A small image colorization model, trained from scratch: activation silu.
Rows from block 10 of a small image colorization model, named by matrix and row number. Each number is 128 + 32 x the weight over its row's rms, rounded and kept within 0 to 255. All counts start at 0.
Before each channel's rows are labels from the 100 images, of 14976, where the channel reaches its highest value: "responds to" is what is common among them. Only what is clearly more common there than usual is listed. The data: microscope photos of single blood and bone marrow cells. In brackets: how many of the 100.
# convs0: first 3x3 conv (model.decb.1.0.convs.0.weight, 128x256x3x3, each kernel summed), inputs 172-255

responds to: smear: peripheral blood (96); cell type: platelet (26)
convs0.4 [154 104 116 108 104 131 110 112 101 102 128  95 168 175  81 137  45 199  90 139 100 168 131  99  50 139 129 216 173 169 120  50 133 155 167 127 111  93 116 125  37 131 133  78 103 118 144 184 114 125 166 162 125 176 135 116 102  61 168 114 158 104 127 120 142  99 147 213  91 121 156 112 106 141 255 154 137 240 137 129 138 211  99 149]

responds to: cell type: plasma cell (42)
convs0.70 [ 81 127 151 130 195 151 136 156 133 143 150 137 105  46 106 173 104  78 127  79 135 127 121 168 165 107 105 157  70 116  90 121 147 102 135 115  87 160 122  73 115  36 127 104  96 148 101  70 167 130 164 129 161 145 186  74  59  72 165 134 142 149 135 110 132 121 132 119 138 118 149 111 139  55  63 163 110 149 173  96 125 105  74 112]

responds to: cell type: promyelocyte (33)
convs0.7 [120 132 110 182 142 104 150 117 102 106 193  41 159 155  63 142 127  90 173 132 119  92 141 152  55 203  94 181  88 116 141 114 116  33 125 112 147  86 188 124 173 158 151 114 210 134 165 117 184  90 172 169 144 186 122 121 156 103 107 177 111 163  42 150 146 130 164 191 115 127 115 125 120 127 156  80 131 196 181 120 125 225 105 144]

responds to: cell type: lymphocyte (43)
convs0.6 [151 126 160  85 130 139  97 113 159 113  42 125  57 178 217 110  85 122  34 121 184 136 163  94 143 204 132 104 123 168 139 105 152 141 108 115  57  85 103 138 142 139 195 174 138 126  68 136 186 112 154 213 127 122 150 134  87 169 124 136 185 172 155 151 117 108 132 148 128  48 147 131 167 148 141 114 121 131 183 108 157 169 138  70]

responds to: cell type: blast (25)
convs0.24 [ 11 131 175 131 151 175 163  61 138 163 150 165 134 102 114 141 180 127 156 143 173 108 103 120 169  69  98  99  85  87  83 116  63 158 137 107 128 123 138 154  50 125  96 126 161  86 113 144  96 158 101 101 137 124  90 167 158 120 147 152  39 135  88 135 172 130  95  98 180 117 115  70  57  56  81 153 116 135 121 180 147 140 179 154]

responds to: cell type: segmented neutrophil (88)
convs0.37 [115 137 172 122 165 180 132 136 174 140 138 127 147 174  99 149  86 196 116 115 178 119 139 121  49 137  72 104 116 102 156 166 108 168  98 139  85 170 123 146 141 135 130 127 187  52  92 183 130 113 138 126 135 121 132 109 167 214 163 167 141 126 114 152 151 167 147 138 159  90 139 101 149 117 154 128 137 156 133 167 165 131  98 116]

responds to: smear: peripheral blood (44)
convs0.127 [ 70  93 195 112 119 139 173  88  50 181  96 115 208 134 112 122  53 125 138 142  78  76 116 140 131 146 160 148 144 110 145  94 164 232 115 217 175 121 140  61  99  99 161 124 134 195 129 183 140 130 132 137 113  83 140 168 199 128 198 119 173 147 133 133 130 145  92 149 155 111  66  61  69  90 151  68 111 157 113  81 129  73 110 124]

responds to: cell type: promyelocyte (29)
convs0.50 [131 139 135 102 156  76 112 110  67 140 190 102 122 139 134 122 159 143 128  41 152 105  96 191 106 161 146 148 116 158 109  89 143 166  78 111  87  80 118  66 102 148 154  81 166 113  91 134 121   4 115 183 143 162 153 128 103 162 155 118 129 129 171 132 171 156 144 174  82 118 143 171 146 163 115 187 153 102 137 143 144 130 163 137]

responds to: cell type: promyelocyte (44)
convs0.84 [124 147 117 151 143 113 177 169  74 179  90 141 125 129 130 132 191  43 138  89  50 104 114 154 116 134 170 151 181 176 144 107 214 147 122 162  28  77 110  17 170 191 122  90  76  77 156 113 155 121 113 136 152 145  63 100  57 111 133 139 166 157 119 156 163 123 137 137 115  81 140 114 139 107  85 180 119  64 109  48  73  47 114  90]

responds to: cell type: promyelocyte (29)
convs0.10 [ 96 139 182 119 184 178 159  94 121 183  95 148 121 162 172 182 154 115 148 154 121 161 121  83 124 175 195 128 113 148 142 112 125  72  99 139  72  98 174 150 133 108 156 160 141 130  44  47 208 101 109 225 186 171 149 106 162 255 113 116 143 139  81  96 139 122 140 179 103  97 150 166 133 126 134  68 106 128  54 144 147  94 128  94]

responds to: cell type: erythroblast (59)
convs0.110 [ 66 118  96 142 167 127 117  54 175 171 138 181 102 199 180 147 156 181 119 191 141 133  71  52 148 121  95 131 225 104  99 142  86 115 138  59  71 110 138 160 107  32 165 142 141  20 171 185 122 110 131 167 149 123 105 131 182 147 125 129  92  70 126 125 134 123  68  89 111 110 110 145  92  86 111 117 158 177 131 112 143  89 125  90]

responds to: smear: peripheral blood (82); cell type: segmented neutrophil (41)
convs0.109 [ 81 162 142 156 126 149 150 131 154  95 115 129 133  42  87 135  89 108 162  59 120 111 127  81 158 146  55 164 137  87  75 117  25  43 108 162 103  84 141 100 117  72 135  98 108 126  96  42 123 144 122 101 166 160 148 101 166 145 124 129  91 131 178 110 196 145 155  10 129 147 181 173 255 123 175 157 161 247  99 138 121 140 164 161]

responds to: cell type: artefact (38)
convs0.62 [152 132 141  86 114 107 129 111 100 173 205 158 114 170 163 106 130 133 130  99 134 130 101 129 148 120 134 123 106 147 160 151  94  93 113  77 108 100 117 110  96 111 107  76 147 166  88 114 100 184 134 130 149 143 114 197 107 171 110 161 116 119 207 149 136 131 105 226 101 165 132  62 123 138 255  39 126 162 179 192 183 255 121 110]

responds to: cell type: erythroblast (32)
convs0.21 [ 86 100 149 106 145 142 140  86 130  88 151 167  81 141 118 114  98  65 181 105 101 138 123 153 150 164  77 194 159 171 197 141 104  73 161 181 129 112 115 153  98 112 140  99 155 255 255  59 120 138 148 175 143 164 124 104 132  91 127 118  62  98  82 135 135 143 111 103  77 127 150 126 131 128 107 145 149 112  86 156  81 181 121 129]

responds to: cell type: erythroblast (40)
convs0.17 [143 161 175 108 175  93 105 134 140 153  70 114  81 162 107 129 135 127  96 141  80 160 108  35  94 153  43 119 148 167 145 149 139  66 147 151  82 126  87 117 113 202  94 158 112 171 197 132 125 158 113 130 164 129  77 113  50  75 145 181  34 110 127 153 133 131  92 126 126  33 138 126 209  92 129 114 126 172 139 141  80 142 138  99]

responds to: smear: peripheral blood (38); cell type: artefact (26)
convs0.14 [169  91 109 166 131  24 110 140 145 126 100 122  42 114 185 102  84 146  99 156  96 160 148  34 110 108 112 130 133 131 145 162 160 137 104 129  59  92  81 118 136  65 134 185  81 117 194 205 147 135 129 159 107  67 120 130  94  77 143 137 144 152 131 125 118 133 127 154 229  34 129 167  68  97 159 180 146  93 165 196 113 139 172 119]

responds to: cell type: segmented neutrophil (72)
convs0.22 [175 153  93 157 131 159 124  64 138 153  63 101  88 237 130 121  84 109 126 161 124 127 182  98  41 157 183 161 206  49 129 144 174 103 117  47 130 134 117 169 163 178 123 165 127 113  93 236 132 117 127 170 128 124 190 103  94 158 152 129 160 115  92  92 115 127 155 146 173 153 127 129  72  77 118 117 116  91 127 191  69 175 148 141]

responds to: cell type: promyelocyte (40)
convs0.60 [172 140  97 144 124 100 118 109 132 125 178 123 182 114 127 114 118 197 163 145 107 117 128 157 105 128 208 173 125  81 125  72 150  88 136 148 116 108 150 118 131 209 125 104 164 128  70 148  61  51  62 163 138 190  65 113 118 199 100 117 180 128  79 110 147 139 149 181 146 158 140 146 171 181 127 142 113  70 132  98 135 117 148 184]

responds to: smear: peripheral blood (63)
convs0.97 [135 164 154 147 164  82 135 106  73 122 131 152  83   0  83  99  65  93 150 149 103 142 169  92  24 195  79  83 130 214 118  89 153 207 113 137 161 145 121 116 103 145 140 194 161 139 180 125 159 182 136 187 120 123 125 111  98   0 185 119  82 157  52 228 126 141 149  96 172 136 135 147 103 118 116 160 185 133 105 115 125 165  94 100]

responds to: smear: peripheral blood (56)
convs0.114 [139 141 143 151 141  92 133 166 177 141 147  76 177 147 101 146 187 160 150  83 161 139 139 142  91 188 146  99 161 100 114  85 174 133 148 137 106  91 109 134 200  81 116 217 110 198 105  83 132 112 124 159 114 113  17 153 181  86 153 128 131 101 153 152 132 103 125 123 166 135 114 132 125 123  79 137 166 135 142 116  47 143 152 130]

responds to: cell type: promyelocyte (25)
convs0.5 [206 178  93 145 120 180 160 135 132 112 170  53 143 171  79 169 132  74 182  79  82  67 127 235 124 136 172 229 101 117  80  97 128 190 165  83  48 109 117  75 148 117 116  97 113  95  81  30 152  98 108 160 178 177 153 144 107 122 116 114 134 143  81 128 139 117 143 127 125 109 142 139 149 106 172 171 108 164 137  68 115 114  93 107]

responds to: cell type: erythroblast (35)
convs0.72 [ 35 103 244 128 124  85 140 134  95 102 220  89 224 111  94 121 194 101 139 123  52 115  98 125 124 118 154 109 149 123  74  61 107  32 121 168 116  22 168  83  81  84  61 141 164 126 143  83 101 133  67  82 120 129  94 214 126 160 151 130 130 126 158 113 158 102 106 125  59 185 154 121 116 150  69 160 112 133 129 131 131 153 123 145]

responds to: cell type: erythroblast (33); cell type: artefact (28)
convs0.35 [131 116 163 114 154 159 123  87 109 131 185  94 181 139 122 163 121 151  89 237 144 143 127  98 123  95 105 149  77 109 124 161 133 162 131 181 155 115  89 135  80 236 116 103 153 119 167 222 108  63 119 121 113 124   0 148 128 159 139 106 128 112 130 123 115 110  83  90 121 224 102  63 108  92 171 119 118 155 181 181 110 158 126 149]

responds to: cell type: artefact (25)
convs0.124 [102 149 131 172 150 162 142 130 129 118 104 150  95 147 106 125 175 107 112  79  55 105 120 140  85 113 121 168 112 133 134 165 126 118 129 155 129 117 123 176  85 102 107 136 113  99 188  94 141 144 121 135 176 158  85  70 141  61 127 126 147 161  14 107 123 109 132  91 136   0 107 179 199 181 138 181 133 104 116 194 116 127 126 120]

responds to: smear: peripheral blood (95); cell type: band neutrophil (40)
convs0.103 [126 158 127 161 151 118 114  80 146 159 167 170 137 133 114 152 117 119 105 144 124 169 118 113 138 127 134 163 192 116 127 139 198 142 150 173 122  77 134 129 123   0 139  78  91 121 180 134 177 150 128 194 102 127 218 101 132  99 119  70 181 137 112  97 160  96 134 119 122 129 140 156  93 149 137 123 127 121 109  94 126  98 155 104]

responds to: cell type: promyelocyte (30)
convs0.81 [ 98 107 130 137 158 145 115  93 125 188 132 138 123 159 106 149  95 180  45  26 108 136 132 149 136 115 105 180   0 167 162 100 138 160 119 102 108 104 113 109  51 160 126 143  76 161  84 117 141 101 160 116 184 151  87  85 115 113  77 150  79 155 169 202 120 144 152 206 153  94 144 131 149 103 163 111 169 194 165 108 160 173 137  98]

responds to: cell type: plasma cell (34); cell type: erythroblast (33)
convs0.79 [ 73 155  86 106 133 155 122 105 123 145  42 148  91 151  94  94 144  70 151 189 105 135 131 105 136 172 117 101 157 136 137 180  80  21 109 133 107 152 159 174 122 155 154 133 211 141  84  76 161 133 135 170 134  81 132  77 162  67 153 148  86 158  69  99 168 130 159 128 169 183 153 121 111  11 103  95 123 154 109 184 150 105  56 170]

responds to: cell type: erythroblast (86)
convs0.57 [108  84 141 133 173 139 161 139  93 120 128 150 138 109 153 159 132  68 119 170  91 145 140 177 124 125 114 102 200 105 143  68 121 180 166  95 108 141 134 200 104 148 148 132  47 101 132 122 159 134 159 140 128 104 160 134 166 149 112 208 142 142 133 152 124 132 108 137 124 117 132 100  56  27 112 167  97 130 124 138 143 142  66 125]

responds to: cell type: promyelocyte (26)
convs0.8 [123 125 132 155  94 113 202 130  76 124 149  76 105  98  67  81 158 139 129  90 191 102 144 142 104 155 164 186 144 176 145  90 204  27 148 111 169 144 169 123 125 109 155 101 118 120 183  98 172 116 146 162  79  86 128 127 114 130 117  88 196 168  82 134 118 121 143 131  79  26 112 155 100 115 142 140 159  56 216  51 154 106 133  67]

responds to: cell type: erythroblast (32)
convs0.75 [161 132 127 109 121 145 106 164 159  98 102  62  85 122  95  85 153 103 106  87  96  99 137 114 152 133 133 113 162 147 113 151  67 111 120 129 125 107 102 158 161 199 128 171 183 130 183  39 100 128 157  90 119 160  90 118 123 161 150 131  92 103 100 188 116 153 118 168 152  88 124 133  86 139 143 145 150 111 145 116 176 175 131 128]

responds to: cell type: eosinophil (32)
convs0.54 [151 137  84 179 116  28 117  52  68 124 177 109 108  74  78 152 132 133 143 167 108 153 141 146 152 191 162  95 145 140 106 119 135 155 137  28 154 136 171 108  97 255 165 153 117 100 165  88 142 135 101 173 132 115  80 168 105 116 143 169 110 175 169 110 171 127 125 161 155 144 142 145  82 127 125  87 143  79  93 137 139 104 176 154]

responds to: cell type: promyelocyte (34)
convs0.31 [154 138 138 130 131 153 152 132 104  87 135 105 197 154 100 132 106 119 193 142 114 126 136 108  47 141 226 129 161  94  95 154 134  42 155 147 148 149 159 124 181 159 133  79  91 167 109 207 127  88 112  76 141 143 255 129 164  76 159 141 151 180 125 145 149 175 149 184  82 157 131 152 132 169 138  48 112  48 122  89 110 116 160 112]

responds to: cell type: promyelocyte (29)
convs0.38 [165 114 176 152 133 110 136 128  97 144 143 165 156 121  80 107  72 101  80 156 163  70 141  91 113  91 152 129 107 132 114 128  99 124 112 112 111 122  88 112 100  96 161  63 120 121 201 112 150 106 124 155  95  95  53 149 127  54 163  47 163 152 203 192 136 166 120 139 140 157 137  97 152 130 190 103  91 113  95 173 129 179 103  44]

responds to: cell type: erythroblast (55)
convs0.49 [115 134 139 106 156  93 121 107 104 125 106 156 110  56 196 158 121 167 115 164 145  86 108  98  98 129 124  80  90  99 121 121 162 126  99 182 137 113 104 127  69 146 132  98  91 110 120 201 139 177 122 148 124 127 121 143 188 142  99 170 106 168 154 142  99 155 130 148 122 147 118 163 114 111 151 111 117 172 133 234 141 110 119 115]

responds to: cell type: erythroblast (50)
convs0.40 [147 157 170  78 122 112 156  56 140 125 198  86 126 107 105  96 121 170 107 145 126 175 135  90 185 189  93  89 103 163 109 124  61 112  58 173  58  66 128 109 107  92  97 131 209 149 109 146 147 142 104 131 147  96 127 154  97 147 190 129  73 156 194 143 160 145 123 137 129 124 203 160 142 116  94  97 139 129 133 149  85 165 139 132]

responds to: cell type: artefact (27)
convs0.33 [149 144  87 138 111  68 113  90 128 173 211 219 191  35 215 128 115 166 122 151 152 137 122  67 112 112 171 135 166 121  89  39  83 119 120  92 135 131 138 136 127  97 144 163 113 102 152 174  83 142  55 104 132 158 145 214 141 167 139 155 100  94 137 121 156 147 165 157 132 176 137 151  67 156 255 128 128 192 109 138 169 162 191 177]

responds to: smear: peripheral blood (35)
convs0.76 [155 157 169 136 123 159 123 202 153 136 193 108   5  89 121  86 129  80  68 133 225  88  95 123 169 138 168 167 122 173  63  81 168  76 150 127 160 106 162  97 153  62 120  85  87  31 135 117 171 191 103 185 150 142  93 116 212 104  87  55 144 118 108  65 111 122 131 162 136 141 154 122 140 100 156 205  54  88 164  95  97 185  90 120]

responds to: cell type: artefact (85)
convs0.122 [149 129 154 125 124 126 157 132 120 108 127 112 104 123  54 155 175  82 102 166 106 121 126 137 104 103 134 101 121 163  75  63 155 176 132 126 109 143 129 121 165 144  91 111 186  91 131 115 170 147 134 149 156 108 157 143 126 182 218 143 123 174 174 169 155 117 122 139 109 148 131 124 126  97  71 174  92 128 129 135 131  71  70 129]

responds to: cell type: erythroblast (38)
convs0.80 [176 115 124 156  99  97 155  52 142  62 161 143 139  90 203 157 112 104 161 123 120  97 100 159 141 144 186 158 191  90 154 167 126  49  79 123 122 116 167 125  94 160 121 164 139 255 201 124  96  99 117 165 201 189 109 111 161 172 130 127  96 127 119 106 100 129 150 197 149 123 173 167  84 141 125 119 147 140 155 178 103 134 176 112]

responds to: smear: peripheral blood (93); cell type: erythroblast (40)
convs0.107 [145 116  93 134 165  67 131  60 130 140 163 101 158 114 117 152 159 161  89 111 115 117 131 104  25 104 173 115  94 105 133 100 202  71  71 145  90  73 146  93 137  96  90  38  96  67  99 160  97  82 108 141 182 142 205 182 141  63 129 129 200 179 189 126 172 166 142 196 162 175 152 159 100 129 158 171 126  68 148  96 160 142 150 140]

responds to: cell type: promyelocyte (34)
convs0.3 [143 160 156 160 148 151 102 115 136 172 167 136 163 165  99 142 120 122 142 102 139 131 120  60  84 104  47  83  51 115 114 132 135  76 103  82 160 177 119 117  59 118 121  78 137  90 147 132  72 140 117 105  87  97 180 133 131 186  88 154 104 106  74 114 120 151 113 171 117 184 124 166 111  94 112 166 109 133 137 144 173  77  51 133]

responds to: cell type: segmented neutrophil (40)
convs0.119 [136 112 114 115 135 105 148  82  97 177 165 122 152 187 196 136 104 117  99 177 101 116 148 146 236 135 187 143  53 164 158 105 136 216 119 153 121 124  90 107 122 155 105 109 144 134  85 150 135  60 112 147 169 142 150 146  74 220 119  74 140 128 148 140 132 110 106 206 139  89  83 109   0 158 130  92 139  61 165 126 156 176  71 127]

responds to: smear: peripheral blood (59)
convs0.116 [137 116 105 131 180 114  97  98 126 114 143 154 142 188 145 130  98  54 146  78 172 124 179 178 117 152 131 121  36 177 159 122 151 190  73  82  84 132 136  80  60  50 102 169  88 156 125 171  93 133 115 202 153  94  69  85  67 147 166 114 132 148  43 161 130 128 107 120 154 157 114 109 100 126  93  72 100 237 117  88 114 188 113 108]

responds to: smear: peripheral blood (36)
convs0.78 [149 112 182  75 118 157 102 112 103 163  94 149 167  47 111 128  61 250 121 157  79 152 140  83  27 149 103 124 115 136 141 102 178  93 130 175  80 106 122  72  71 120 131 179 105  99  79  39 130 141 124 146 143 110 136 145 106  31 115 101 111 106 106 139 136 117 150  86 137 195 155 168 162 132 157 145 136 123 148 109 112 138 121 100]

responds to: cell type: lymphocyte (38)
convs0.53 [133 134 112 145 151 125 129 124 147  81  95 158 122 110 137 154  90  58 144  95 183  88 149 103 170 120 112 138 122 140 140 123 154  82 118  23 201 153 125  93 122  89 148  56 140  83 169 115 133 171 164 164 156  93 164  54  84 106 154 124 148 157  78 161 121 143 142 139 134 114 122  84  66 107  97 103 131  93  76  54  82 156  90 108]

responds to: cell type: erythroblast (62)
convs0.44 [ 69 127 203 112 128 169 131  93 152 171 142 198  99 137 174 116 104 208  83 126 134 157  94  71 114 111  78  45  80  88 151  97 123 144  68 158 105 106 187  89  58  98 161 122 137 151 115 142 143  87 115 128 112  80 117 107 177 176 194  89 132 114 188 144 101 108 109 142 157 195 144 103 132  45 200  86 102 141 143 167 118 127  80 119]

responds to: cell type: erythroblast (39)
convs0.48 [ 98 110 101  96 161 112 127  46 119 141 152 120 192 109 151 126 124 119  88 180  76  72 126 126 213  75  99  85 132 182 136 100 110 166 128  69 102 129 120 144 194 100  93  74 186 185  87 146  93 226 106 119 169 103 126 113  56 123 146 147 128 147 148 166 124 148 143 134 120 107 130  63 121 132 108 154 110 185 135 116 192 180  62 102]